config.yaml
model: "image FSQ autoencoder"
dataset: "microscope photos of single blood and bone marrow cells"
train_examples: 97085
image_size: 32
crop_scale_min: 1
horizontal_flip: true
translate: 0.06
bottleneck: "fsq"
downsampling_factor: 4
encoder_arch: "swin"
encoder_norm: "layernorm"
encoder_norm_position: "pre"
encoder_activation: "gelu_tanh"
encoder_mlp_ratio: 4
encoder_head_dim: 16
encoder_fused_qkv: true
encoder_bias: "none"
encoder_qk_norm: false
encoder_parallel_block: false
encoder_inner_norm: false
encoder_moe: "top_k"
encoder_num_experts: 8
encoder_moe_every: 2
encoder_expert_mlp_ratio: 0.5
encoder_experts_per_token: 2
encoder_shared_expert: true
encoder_patch_size: [2, 2]
encoder_depths: [7, 7]
encoder_widths: [64, 128]
loss: "mse"
latent_channels: 5
decoder_norm: "batchnorm"
decoder_activation: "silu"
decoder_widths: [48, 96, 192]
decoder_blocks_per_level: 2
decoder_block: "basic"
decoder_dropout: 0.05
decoder_attention: false
decoder_upsampling: "nearest_conv"
levels: 7
residual_init: "none"
optimizer: "soap"
beta2: 0.99
lr: 0.003
beta1: 0.95
shampoo_beta: 0.99
eps: 1e-08
precondition_frequency: 20
max_precond_dim: 1536
one_sided: false
adamw_lr_other_params: 0.0025
grad_clip: 0.5
l1_shrink: 0.03
steps: 5500
batch_size: 128
epochs: 7.3
lr_schedule: "wsd_sqrt"
decay_fraction: 0.3
final_lr_fraction: 0.01
warmup_steps: 270
weight_decay: 0.1
adamw_weight_decay_other_params: 0.01
Rows from block 9 of the encoder of a small image FSQ autoencoder, named by matrix and row number. Rows with one number within an expert belong to one neuron, the router's apart. Each number is 128 + 32 x the weight over its row's rms, rounded and kept within 0 to 255. All counts start at 0.
Before each expert's rows are labels from the 100 images, of 14976, where the router gives the expert most weight on average: "strongest on" is what is common among them. Only what is clearly more common there than usual is listed. The data: microscope photos of single blood and bone marrow cells.
# router: router (encoder.blocks.9.mlp.router.weight, 8x128, trained with AdamW), inputs 0-127
# up: expert up (encoder.blocks.9.mlp.up, 8x64x128), inputs 0-127
# down: expert down (encoder.blocks.9.mlp.down, 8x128x64, transposed), outputs 0-127

# expert 2
strongest on: cell type: erythroblast
router.2 [ 78 145 153 137 145  95 125 149 127  80 179 160 119  81 156 126 103  97 119 160  49 106 126  84 150  53 104 151 124 131 127 148 159 132 141  77 151 139 178 112 124 145 159  48 183 158 114  84 155 160 130  91 107 102 115 147  80 107  76 168 123 132 170 118 165 117  81  92 118 161 146  82  39 157 150 135 135 110 121 125 125 109 139  59 143 160 190  99 107 133 126  98 138 116 135 156 122 128 140 132 145 108  81 137 121 110  89 115 132 136 141 144 119 132  18 140 135 143 109 131 102 124  82 164  71 126  99  63]
up.0 [ 93 149 127 114 119 123 155 138 124 157 113 121 134 230 115 116 143 150 132 115 128 128 125 135  60 119 129 128 154 122 128 130 132 129 107  86 116 128 143 128 120  60 125 152 130 171 123 111 122 129 134 169 171 120 128 132 120 103 203 123 120 122 124 127 124  94 128 128 146 188 128 112 135 127 134 101  91 140  96 131 127  78 183 133 100 132 222 129 129  61 112 127 136 240 170 122 100 132 128 120 134 164 140 130  45 120 123 130 147 142  99 112 125 145 136   0 129 128 127 129 128 125 145 121 142 122 125 122]
down.0 [124 131  55  82 123 174 130  95  92 127 116 127 128 129 126  94 113 133 140 159 120 136 122 118 112 189 119 129 123 127 136 128 102 114 137 186 139  99 128 128 127 162 244 190 155 117 129 132 121  41 129 144 115 128 128 188 135  29 184 106 128 124 164  83 131 171 128  90 101  44 125 123 129  81 133 128 113 128 127 126 126 124 131  94 248 126 108 119 123 128 125  73 128 132 140  76 125  78 102 135 126 139 117  96 128 128 155 160 125 126 128 128 128 128 159 175  49 209 126  99 127 129 132 135 132 143 128 128]
up.1 [160 109 122  77 255  89 128 127 112 127 102 135  89 129 132 140 128 106 129 142 126 136 131 147 150 139 127 141 133 126 130 128 132 130 150 116 106 149  97 129 115 127  71 128 171 109 131 123 110 120 126 125 198 139 124 146 114 137   0 118 128 157 125 124 126  81 128 127  65  99 165  95 253 102 127 120 130 173 142 128 132 127 136 127 121 127  28 115 139 171  56 132 129 134 128 123 122 133 116 150 128 118 135 144 152 122 139 122 155 125 108 129 128 100 142 224 170 142 136 154 129 131 125 106  93 122 125 124]
down.1 [ 92 118 255 202  97 129 131 182 129 131 129 121 156 151 132 132 132 104 171 128 144 132 128 120 135 127 128 128 126 126 128 129 119 128 127  67 129 136 187 134 110 124  85 122  96 128 127 127 130 142 159 128 136 128 125 111 139 255 123 130 127 123 127 163 131 124 128 129 102 137 100 135 102 144 129 119 169 143 129 128 127  66 127 125 118 123 229 141 129 103 129 110 137  60 130 132 155  62  80 111 125 133 129 182 119 130 110 116 131 200 124 134  80 147  71 130 132 134 113 133 129 125 129 140 160 128 124 104]

# expert 0
strongest on: cell type: lymphocyte
router.0 [ 67 176 122 112 183 150  82 130 146 114 122 125 149 122 135 124 134 188 161 165  77 139 133  94 125  91 119 139  95 131 157 137 107 143 125 140 155 113 209 111 123  93 124 124 126 168 155  74 143 185 135  91  80 114 113 137 116 141 178  86 133 136 170  89 151 113  89 127  90 181 146  72 109 122 154 191  71  96 186 106 151  65 131  86 162 159 185 107 118 150 161 127 121 131 136 143 109 161 206 130  64 149 127 125 122 116 104 169 122 135 142 143 100 147 104 105 139 153 131  93 109 145  96 111  61 123  37  81]
up.6 [104 199 115 135 131  39 172 132 118 129 131  90  55 140 130 111 146 137 123 132 121 145 131 128 176 121 148 127  78 127 128 123 137 124 140 116 133 129 134 126 163 126 131 117 143 128 102 110 125 134 135 138  97 229 128  91   0  99 168 127 128 123 134 136 112 128 126 135 128 155 133 126 185 142 129 128  78 120 141 128 133 119 123 183 130  80 122 114 154 101 102 137 129  99 147 128 114  30 126  74 119 126 143 153 128  94 125  99 156 148 128 109 128 119 115 111 148 121 119 160 128 107 144 138 159 148 123 178]
down.6 [123 128 180 137  70 247 128  21 126 135 128 134 121 126 119 128 128  97  72 141 125  33 127 131 127 128 131 128 128 229 133 128 125 131 129 127 139 124 138 129 146 128 136  44 129 125 129 156 123 115 132 129 103 126 132 131 132 128 102 129 128 131 157 118 128 141 128 123 130 146 126 129 144   0 126 128 156 135  36 128 127 128 153 132 155 113 110 129 129 131 129 129 128 119 128 114 124 116 112 124 148 129 122 129 128 128  91 137  16 116 128 134 128 113 108 180 132 137 130 164 128 121 131 118 145 119 149 128]
up.7 [133 127 186 133 226 128 126 132 131 130  70 150 157 134 101  49 126 130 110 125 101 117 117 116 137 196 137 144 134 132 122 130 109 128 109 127 143 125 125 113 121 130 212 126 139 138 138 116 101 128 142 152 255 138 131 105 129  65  67 121 123 130 128 128 117 113 159 123 128 132 224 135  96 123 134 132 129 173 135 129 125 220 130 111 129 127  18 141 108  84 146 133 128 148 131 125 139 117 128 128 128 129 148 112 116 132 128 118 238 150 140 120 103 124 133  84 124 132 125 119 127 128 117 115  71 124  72  72]
down.7 [ 99 134 124 103  71  72 130  99 125 128 136 122  77 166 124 128 136 124  97 203 129 127 160 126  69  98 141 122 132  94 137 144  57 107 139 119 126 126 128 128 132 150 245 142  89 140 128 126 127 184 120 128 125 127 128 129 199  69 255 150 129 124 175 159 138 121 128 128 130 130  59 119 123 140 134 128 146 124 165 127 134 126 136 223 148 120 246 151 132 131 112  98 128 138 155 123 132 103 130 110 158 122 132 128 119 132 122 130 117 107 116 128 132 147 152 128 117 130 126 131 126 133 146 225 125 101 132 128]

# expert 7
strongest on: smear: peripheral blood; cell type: platelet
router.7 [116 107  94 127 125  94 127  61 165  84 134 154 145  78 105 165  84 126 123  89  87  98 113 107 141 168 110 122 134 134 130 153  97 122 141 127 115 138 160 118 104 111 159 103  94 134 106  92 141 158 133 109  75  80 101 145  85  41 255 108 127 135 174 107  82 110  86 109  88 164 182 107  88  67 123 133 121 124  95  90 122  88 137  45 132 154 132 127  94  84 141  95 124 170 119 124 128 134 119 114 144 125 178  82 112 107 116 121 151 171 113 130 155 125  66  56 120 125 106  92  93 138 109 129 112 110  91  76]
up.6 [125 146 122 146 120  33 167 134 124 123 161 109 130 148 139 165 116 146 129 129 128 127 127 122  94 130 126 128  50 130 139 114 130 221 144 133 161 128 142 124 125 128 106 104 128 148 151 131 129 113 128 142  95 134 131   3 126 128 126 139 127 117  93 136 129 131 128 132 144 160 116 126 147 113 140 128 205 139 129 128  87 130 107 129   0 128 141 129 128 106 152 124 131 117 255 165 127 133 124 136 128 127 130 137  60 118 104 140 129 132 166 121 122 109 126 138 133 128 118 116 128 141 114 132 125 181 130 135]
down.6 [ 76 145 151 118 128 130 128  68  94 128 122 149  89 123 138 100 131 130 164 121 128 112 128 128 138  84 149 129 131 128 129 129 124 119   0  43  97 112 150 138 125 104 136  92 157 129 139 114 131 111 176 126 137 115 128 166 125 101 147 134 127 156 128 127 127 146 128 130 124 128 156 121 140 131 128 145 127 150 139 129 206 140 127 123 150 127 140 128 134 110 128 128 128 130 134 157 125 119  64 163 128 133   0 105 110 126 185 119 116 114 143 137 112 129 127  81   0 132 126 128 128 167 167 124 124 129 128 127]
up.7 [140 122 121 118  53 141 101  97 128 120 141 123  14 192 131 118 135  87 135 182 128 129 143 133  40 123  56 120 127 133 135 129 133 126 133 172 100 126 135 123 134 134 116  94 224 105 120 156 120  80  39 120 173 127 107 136 124 173 151 136 122 133 158  76 146 141 116 130  75  77 151 108 114 209 149 149 106 120  50 128 117 145 124 113 129 123 171 126 126 213 152 136 140 119 129 125 150 118 133 146 132  95 146 123 127 141 123 122 119 152 151 114 208 136 122 114 144 139  98 156 128 197 112 129 184 157 139 126]
down.7 [188 103 122 139 182 158 129 113 143 126 132 167 181  71 118 184 129 137 126 113 122 113  94 128 101 132  78 130 138 128 115 127 134 170 126 113  89 147  81 137 131 130  52 132 101 104 118 139 133 106 129 174 136 117 131 122  32 203 103 255 131 130 128 128 114 115 133 122 112 131 147 145 162  83 128 117 129 120  90 128 137 135 103 137 124 126 135 124 128 104 128 132 144 220 131 109 133  63 118 177 189 126  95 150 128 133 212 128 139 165  90 126 118 131  45 110 105 157 130 141 103 130 154 133 131 155 134 150]

# expert 4
strongest on: cell type: promyelocyte; cell type: artefact
router.4 [ 66 115 171  98 169  74 107 102 113 142 174  65 147  94 124  80 133 108  72 126 100 147 151 156 160 181 163 172 181 149 184 149 115 137 102 105 135  98 111 137 158 179  26 169  51 129 175 132 145 118 126 120 193  92 121 143 124 148 110 122 153 147 126 140 167 150 119 133 153 135 138 143  70  83 107 126 128 188 126 121 159 162 124 109 110 127 178 122 140 129 125  90 142 108 102 162 102 152 122 186 171 169 152 124 164 118  77 136 116  97 163 162 156 115 110 190 142 159 131 141 110 162  92 148 185 174 138 148]
up.0 [246 130 141 109 128 137 144 126 169 101 136 125 125 135 113 127  82 186 127 125 121 130 123 130 132  85 112 143 130 129 126 123 125 105 127 138 156 127  81  99 143 114 115  34 126  73 128 172 110 134 127 118  94 160 124 182 209  48 127  97 133 128 129 120 146 126 148 142 126 132 101 126 126  98 131 127 161 120 124 128 128 125 117 119 107 135 124 129 124 114 128 140 129 111 245   0 130 107  89 110 180 131 138 167 119 122 127 138 156  85 144  79 156 128 146  71 132 146 140  94 118 130 128 133 100 128 157 123]
down.0 [ 96 104 120 150 143 101 119 129 255 141  93 133 105 177 148 163 116 143 118 131 133 122 125 127 135 130 127 128 128 128 124 139  69 128 122 129  82 149 138 140 111 122 108 112 255 154 128 135 128 128 163 104 178 131 129 165 122 150 182 108 128 117 118 193  41  68 129 149 110 140 128 123 129  91 128 147 139  48 133 129 141 123 125 133 128 172  96 127 113  99 123 123 129 227  88 166 128 145 131 138 141 128 126 135 136 140 123 122 130 199 115 135 129 101 123 123 121 129 107 114 128  95 131  81 143 159 115 126]
up.1 [128 121 138 200 133  65 126 214  77 134 136 124 110 130 128 132 154 130 126 128 128 153 102 136  90 105 128 129 110 128 131 127 147 129 128  95 165 127 128 141 145 146 119  73 162 133 212 128 134 130 131 143 131 117 115 129  80  46 166 118 128 138 164 138 158 128 100 139 157 128 123 190 106  66  91 112 127 185 215 128 119  31 111 130 133 133 132 121 130 137 102 132 128 151 122 124 129 161 159  55 127 138 107 138 106 144 121 127 108  99 100  58  94 131 100 180 167 124 160 104 130 122  90   0  90 139 127 126]
down.1 [ 36 129 146 142 197 199 137   0 190 126 111  25 125 129 132 154 126 147  94 131 127  97 128 128 202 128 123 128 142 128 125 128 129 115 104 130 127 131 123 127 129 123 130 107 131 124 127 137 128 127 134 128  91 129 144 188  89 133 150  80 132  81 129 109 127 135 127 115 127 195 121 129 129  53 128 121 128 163  46 127 127 137 134 125 129 122 202 129 140 127 132 140 128 117 130 128 127  54 124 175 131 122 128 121 124 128  34 121 221 129 128 146 145  81 189 126 121 123 125 133 128 128 127 159 127 137 141 128]