config = dict(
    model='image FSQ autoencoder',
    dataset='microscope photos of single blood and bone marrow cells',
    train_examples=97085,
    image_size=32,
    crop_scale_min=1,
    horizontal_flip=True,
    translate=0.06,
    bottleneck='fsq',
    downsampling_factor=4,
    encoder_arch='swin',
    encoder_norm='layernorm',
    encoder_norm_position='pre',
    encoder_activation='gelu_tanh',
    encoder_mlp_ratio=4,
    encoder_head_dim=16,
    encoder_fused_qkv=True,
    encoder_bias='none',
    encoder_qk_norm=False,
    encoder_parallel_block=False,
    encoder_inner_norm=False,
    encoder_moe='top_k',
    encoder_num_experts=8,
    encoder_moe_every=2,
    encoder_expert_mlp_ratio=0.5,
    encoder_experts_per_token=2,
    encoder_shared_expert=True,
    encoder_patch_size=[2, 2],
    encoder_depths=[7, 7],
    encoder_widths=[64, 128],
    loss='mse',
    latent_channels=5,
    decoder_norm='batchnorm',
    decoder_activation='silu',
    decoder_widths=[48, 96, 192],
    decoder_blocks_per_level=2,
    decoder_block='basic',
    decoder_dropout=0.05,
    decoder_attention=False,
    decoder_upsampling='nearest_conv',
    levels=7,
    residual_init='none',
    optimizer='soap',
    beta2=0.99,
    lr=0.003,
    beta1=0.95,
    shampoo_beta=0.99,
    eps=1e-08,
    precondition_frequency=20,
    max_precond_dim=1536,
    one_sided=False,
    adamw_lr_other_params=0.0025,
    grad_clip=0.5,
    l1_shrink=0.03,
    steps=5500,
    batch_size=128,
    epochs=7.3,
    lr_schedule='wsd_sqrt',
    decay_fraction=0.3,
    final_lr_fraction=0.01,
    warmup_steps=270,
    weight_decay=0.1,
    adamw_weight_decay_other_params=0.01,
)
Rows from block 10 of the encoder of a small image FSQ autoencoder, named by matrix and row number. Rows with one number belong to one neuron. Each number is 200 + 40 x the weight over its row's rms, rounded and kept within 0 to 999. All counts start at 0.
After each neuron's rows are labels from the 100 images, of 14976, where the neuron reaches its highest value: "responds to" is what is common among them; "colour at peak" is the nearest of a few named colours to the mean colour under the peak. Only what is clearly more common there than usual is listed. The data: microscope photos of single blood and bone marrow cells. In brackets: how many of the 100.
# fc1: MLP up (encoder.blocks.10.mlp.fc1.weight, 512x128), inputs 64-127
# fc2: MLP down (encoder.blocks.10.mlp.fc2.weight, 128x512, transposed), outputs 64-127

fc1.434,217,218,213,217,132,170,229,199,206,199,276,199,204,200,219,206,257,257,224,184,202,201,199,193,200,258,242,200,264,208,226,222,164,139,203,205,217,174,205,194,215,200,209,194,201,186,200,162,301,250,191,157,189,208,133,180,269,184,200,205,238,225,180,200
fc2.434,187,200,209,216,208,108,185,206,193,173,194,208,182,149,210,203,177,8,198,201,201,207,190,198,214,201,128,204,213,189,213,194,219,220,190,201,200,230,168,182,235,263,206,296,242,189,184,170,106,197,194,167,197,218,198,290,200,200,247,169,189,166,183,201
responds to: smear: peripheral blood (39)
colour at peak: white (70)

fc1.211,225,235,170,181,202,268,144,209,199,229,200,296,222,180,215,200,222,243,123,200,203,82,157,298,222,307,200,175,184,181,205,180,201,183,211,215,235,237,279,194,228,192,203,196,262,203,343,246,221,148,191,194,194,207,149,181,188,288,215,190,282,189,129,211
fc2.211,197,200,200,183,189,228,221,221,252,162,117,219,200,325,199,204,171,201,172,190,203,307,198,196,117,197,200,274,246,248,200,194,200,206,309,191,190,199,198,246,205,203,202,184,143,200,165,214,147,132,201,281,191,271,300,193,204,197,190,196,206,210,182,200
responds to: cell type: lymphocyte (34)
colour at peak: grey (50)

fc1.393,213,200,200,203,215,201,201,198,206,208,200,274,200,201,204,179,218,212,204,208,189,206,193,214,202,203,107,253,208,215,207,201,202,201,174,191,247,185,201,166,197,187,198,121,184,212,208,199,202,201,174,200,174,187,193,203,201,196,206,194,182,217,237,175
fc2.393,201,182,206,196,207,203,216,213,160,213,204,97,190,222,198,213,211,213,200,200,188,205,200,198,172,200,213,112,194,198,237,209,200,161,184,218,176,215,200,269,202,203,211,217,201,203,191,200,200,207,267,203,108,185,181,190,222,163,195,267,202,185,209,245
responds to: cell type: erythroblast (56)
colour at peak: blue (70)

fc1.478,198,212,154,201,39,221,217,287,154,184,203,201,204,199,164,390,103,202,210,159,194,202,198,201,142,207,200,204,200,241,198,201,209,185,200,197,207,200,210,173,198,201,201,204,215,195,171,193,194,207,229,200,210,242,199,94,194,191,198,201,214,192,191,207
fc2.478,200,170,204,245,212,215,203,140,225,231,199,177,93,152,199,115,200,223,170,181,199,261,208,190,201,201,200,157,252,200,200,296,211,202,205,200,166,303,149,202,389,157,201,183,215,199,201,156,202,187,197,175,200,206,160,191,363,183,210,180,208,200,199,186
responds to: smear: peripheral blood (37)
colour at peak: pink (52)

fc1.473,198,145,196,245,203,228,200,191,208,202,200,210,173,233,233,195,221,159,146,223,198,201,271,202,190,208,219,200,201,261,100,243,187,240,202,174,169,45,206,196,200,216,200,142,201,111,206,208,181,243,197,206,226,316,208,126,200,197,197,232,207,201,158,212
fc2.473,204,205,216,204,182,102,200,198,253,158,201,170,210,178,189,194,127,199,213,179,214,132,208,53,186,200,207,185,201,183,205,27,200,191,200,227,201,189,188,208,150,205,187,201,236,232,216,212,206,196,201,203,201,200,219,165,229,186,90,203,203,183,188,194
responds to: cell type: segmented neutrophil (49)
colour at peak: purple (73)

fc1.408,267,164,199,237,239,206,186,206,190,239,203,260,210,200,225,200,223,232,200,197,286,201,200,110,96,200,143,250,203,196,186,213,227,262,274,199,225,163,202,118,272,168,278,223,181,192,152,208,60,165,223,232,203,215,279,144,201,209,151,203,220,193,154,202
fc2.408,252,236,243,199,198,199,200,255,212,170,200,185,118,206,34,170,209,200,193,216,204,264,212,217,308,284,251,179,212,200,321,206,132,114,271,163,200,192,208,228,201,151,227,194,208,201,239,159,200,200,199,192,188,200,197,200,181,201,198,244,143,181,185,219
responds to: cell type: erythroblast (37)
colour at peak: blue (30)

fc1.146,244,233,93,148,171,220,180,186,200,213,167,200,152,191,205,200,207,178,192,173,206,155,205,188,200,172,208,199,246,209,179,189,71,217,196,199,164,203,214,161,229,226,200,232,198,191,271,158,222,195,199,179,287,200,233,181,125,230,99,210,191,202,140,196
fc2.146,197,202,200,329,198,259,200,176,228,197,199,61,200,200,167,200,231,170,237,184,189,150,198,90,189,204,189,194,198,203,120,265,202,199,205,200,191,193,169,206,212,344,192,162,191,232,347,210,174,154,200,210,182,205,200,127,179,197,205,218,204,202,199,200
responds to: smear: peripheral blood (40)
colour at peak: purple (48)

fc1.150,200,157,202,201,216,116,200,283,206,214,187,200,101,192,209,326,200,158,200,204,238,203,195,94,360,250,187,210,157,194,190,204,322,200,231,231,205,146,270,209,199,204,267,164,205,271,196,259,210,200,180,204,200,196,197,197,212,200,213,200,327,163,175,200
fc2.150,214,211,238,202,204,200,198,199,205,177,200,210,166,214,190,147,206,289,197,303,215,365,224,186,85,185,188,242,249,201,198,230,200,200,82,195,216,203,144,200,97,125,235,218,218,236,201,204,120,170,200,200,182,200,199,217,205,193,194,199,187,194,193,174
responds to: cell type: erythroblast (42)
colour at peak: black (86)

fc1.246,241,267,200,197,179,201,197,321,251,197,206,272,219,200,154,200,221,292,200,198,195,233,211,192,201,203,200,226,280,191,195,208,162,232,200,197,195,249,214,200,192,211,361,254,200,128,192,105,198,186,170,218,191,236,200,217,213,210,196,290,200,297,195,203
fc2.246,211,199,207,233,145,155,251,192,202,198,203,197,206,198,201,207,171,200,263,209,165,200,175,184,181,195,203,192,11,196,208,287,201,218,207,225,187,213,197,171,172,198,149,143,210,189,195,199,169,194,195,185,185,247,168,108,200,200,210,200,171,205,194,196
responds to: smear: peripheral blood (59)
colour at peak: pink (64)

fc1.446,201,177,200,269,203,194,201,192,186,211,169,202,162,193,230,235,200,200,200,181,200,186,206,200,111,196,201,125,200,286,213,201,249,200,198,244,168,199,211,158,225,224,227,179,201,168,123,199,112,157,255,215,267,201,200,192,324,230,372,201,197,200,202,194
fc2.446,239,193,200,231,89,224,206,203,232,200,223,161,197,200,194,149,228,169,195,214,200,197,202,200,192,174,368,193,200,203,184,197,195,201,198,215,200,190,210,200,370,200,201,192,249,257,334,192,187,196,209,200,201,201,239,146,205,219,128,208,187,198,201,203
responds to: cell type: segmented neutrophil (44)
colour at peak: purple (55)

fc1.122,221,222,178,200,213,218,200,375,225,177,222,198,209,301,204,200,192,199,271,195,200,191,202,145,204,200,186,206,203,164,205,181,242,190,219,196,193,183,190,213,207,201,196,183,201,213,144,208,200,200,177,211,200,160,198,112,200,166,212,229,204,189,200,187
fc2.122,207,192,244,201,170,194,226,199,154,200,200,200,172,169,257,202,210,189,211,193,185,0,203,192,200,174,199,200,193,179,216,187,213,173,157,196,111,76,194,205,188,180,269,203,200,200,196,212,235,219,189,200,245,200,187,200,187,183,249,201,199,200,200,200
responds to: smear: peripheral blood (38)
colour at peak: pink (49)

fc1.298,204,213,200,201,116,175,197,216,196,204,218,201,197,202,203,154,200,112,200,197,307,208,196,196,199,270,188,199,206,197,163,264,367,192,209,216,171,433,199,156,215,190,227,207,194,200,204,262,214,160,211,238,188,201,195,83,202,189,188,216,207,199,199,196
fc2.298,210,194,196,229,184,218,202,172,213,253,246,213,176,206,212,216,227,201,199,194,216,139,225,199,202,222,177,182,199,217,184,243,272,194,198,167,201,190,206,199,150,176,230,198,251,113,221,222,197,201,268,148,175,166,197,225,200,194,208,199,199,184,200,205
responds to: cell type: erythroblast (51)
colour at peak: blue (67); black (26)

fc1.275,190,182,193,208,220,209,176,201,198,162,255,0,152,202,278,234,191,181,220,217,199,273,156,163,203,199,312,126,185,252,196,328,204,200,191,199,162,230,190,189,194,203,173,225,216,236,184,208,190,120,176,190,197,182,179,218,199,199,160,88,236,159,201,220
fc2.275,221,263,185,198,281,222,196,170,193,197,191,514,186,200,134,195,192,170,218,189,253,169,231,210,204,258,175,202,188,206,193,141,200,208,192,227,188,143,200,219,198,203,179,247,157,195,188,191,203,232,193,215,206,214,201,173,186,201,202,246,184,213,209,189
responds to: cell type: segmented neutrophil (42)
colour at peak: purple (43)

fc1.175,196,165,200,202,198,233,207,200,210,184,233,190,214,201,161,237,198,201,211,205,154,216,211,233,221,199,163,200,202,172,275,198,200,181,213,204,0,195,199,203,53,184,204,214,201,147,238,225,189,200,182,180,189,200,185,190,199,201,201,194,155,213,197,206
fc2.175,200,202,200,213,168,211,206,220,201,199,200,215,199,195,162,132,199,200,204,198,200,188,169,167,200,211,207,208,208,185,206,196,224,200,204,185,366,200,201,206,200,194,200,227,200,243,204,206,226,240,215,200,207,208,203,226,200,187,198,200,200,198,184,195
responds to: cell type: segmented neutrophil (41); smear: peripheral blood (37)
colour at peak: purple (48)

fc1.174,228,197,200,278,189,199,202,368,213,201,262,200,170,192,199,203,216,189,204,225,197,204,200,249,194,171,200,198,242,192,194,205,108,202,210,174,200,171,190,212,238,200,203,218,219,173,192,219,174,199,230,200,191,139,161,236,193,218,197,202,245,196,196,207
fc2.174,192,197,200,387,209,181,200,226,202,195,180,219,199,234,191,200,195,183,200,177,188,199,181,213,200,202,201,201,203,196,207,157,200,184,237,196,311,226,186,156,200,200,256,199,134,219,197,169,353,279,200,201,235,206,200,203,200,201,195,196,191,190,197,204
responds to: smear: peripheral blood (68)
colour at peak: white (45)

fc1.81,202,202,200,210,271,228,201,200,213,251,123,200,187,190,196,194,227,206,203,180,200,200,167,214,201,188,230,188,226,216,202,270,51,198,417,249,127,192,63,172,194,209,112,204,225,249,218,240,160,209,205,181,228,200,200,182,200,183,178,183,199,200,201,257
fc2.81,217,209,225,226,187,200,125,210,223,205,200,207,201,206,186,109,165,235,321,200,201,197,208,196,250,168,97,200,200,203,154,183,152,159,200,195,195,199,212,202,200,172,201,211,214,237,199,194,127,214,230,192,244,200,199,220,208,204,218,199,179,125,181,200
responds to: smear: peripheral blood (39)
colour at peak: pink (57)

fc1.398,291,236,200,244,194,257,203,125,215,200,200,201,200,202,226,220,227,264,187,182,211,194,211,185,378,210,153,212,190,195,189,208,193,198,195,202,228,177,241,202,284,208,204,138,199,200,191,205,236,169,189,284,241,188,167,116,14,182,254,255,207,209,136,151
fc2.398,237,205,183,226,203,193,224,252,199,168,200,157,199,156,222,189,165,193,228,196,218,179,201,154,55,204,200,178,166,208,48,193,192,208,200,186,204,205,165,253,222,188,186,200,213,205,164,203,205,177,277,168,188,176,201,182,273,352,247,213,170,381,176,220
responds to: cell type: erythroblast (50)
colour at peak: blue (75)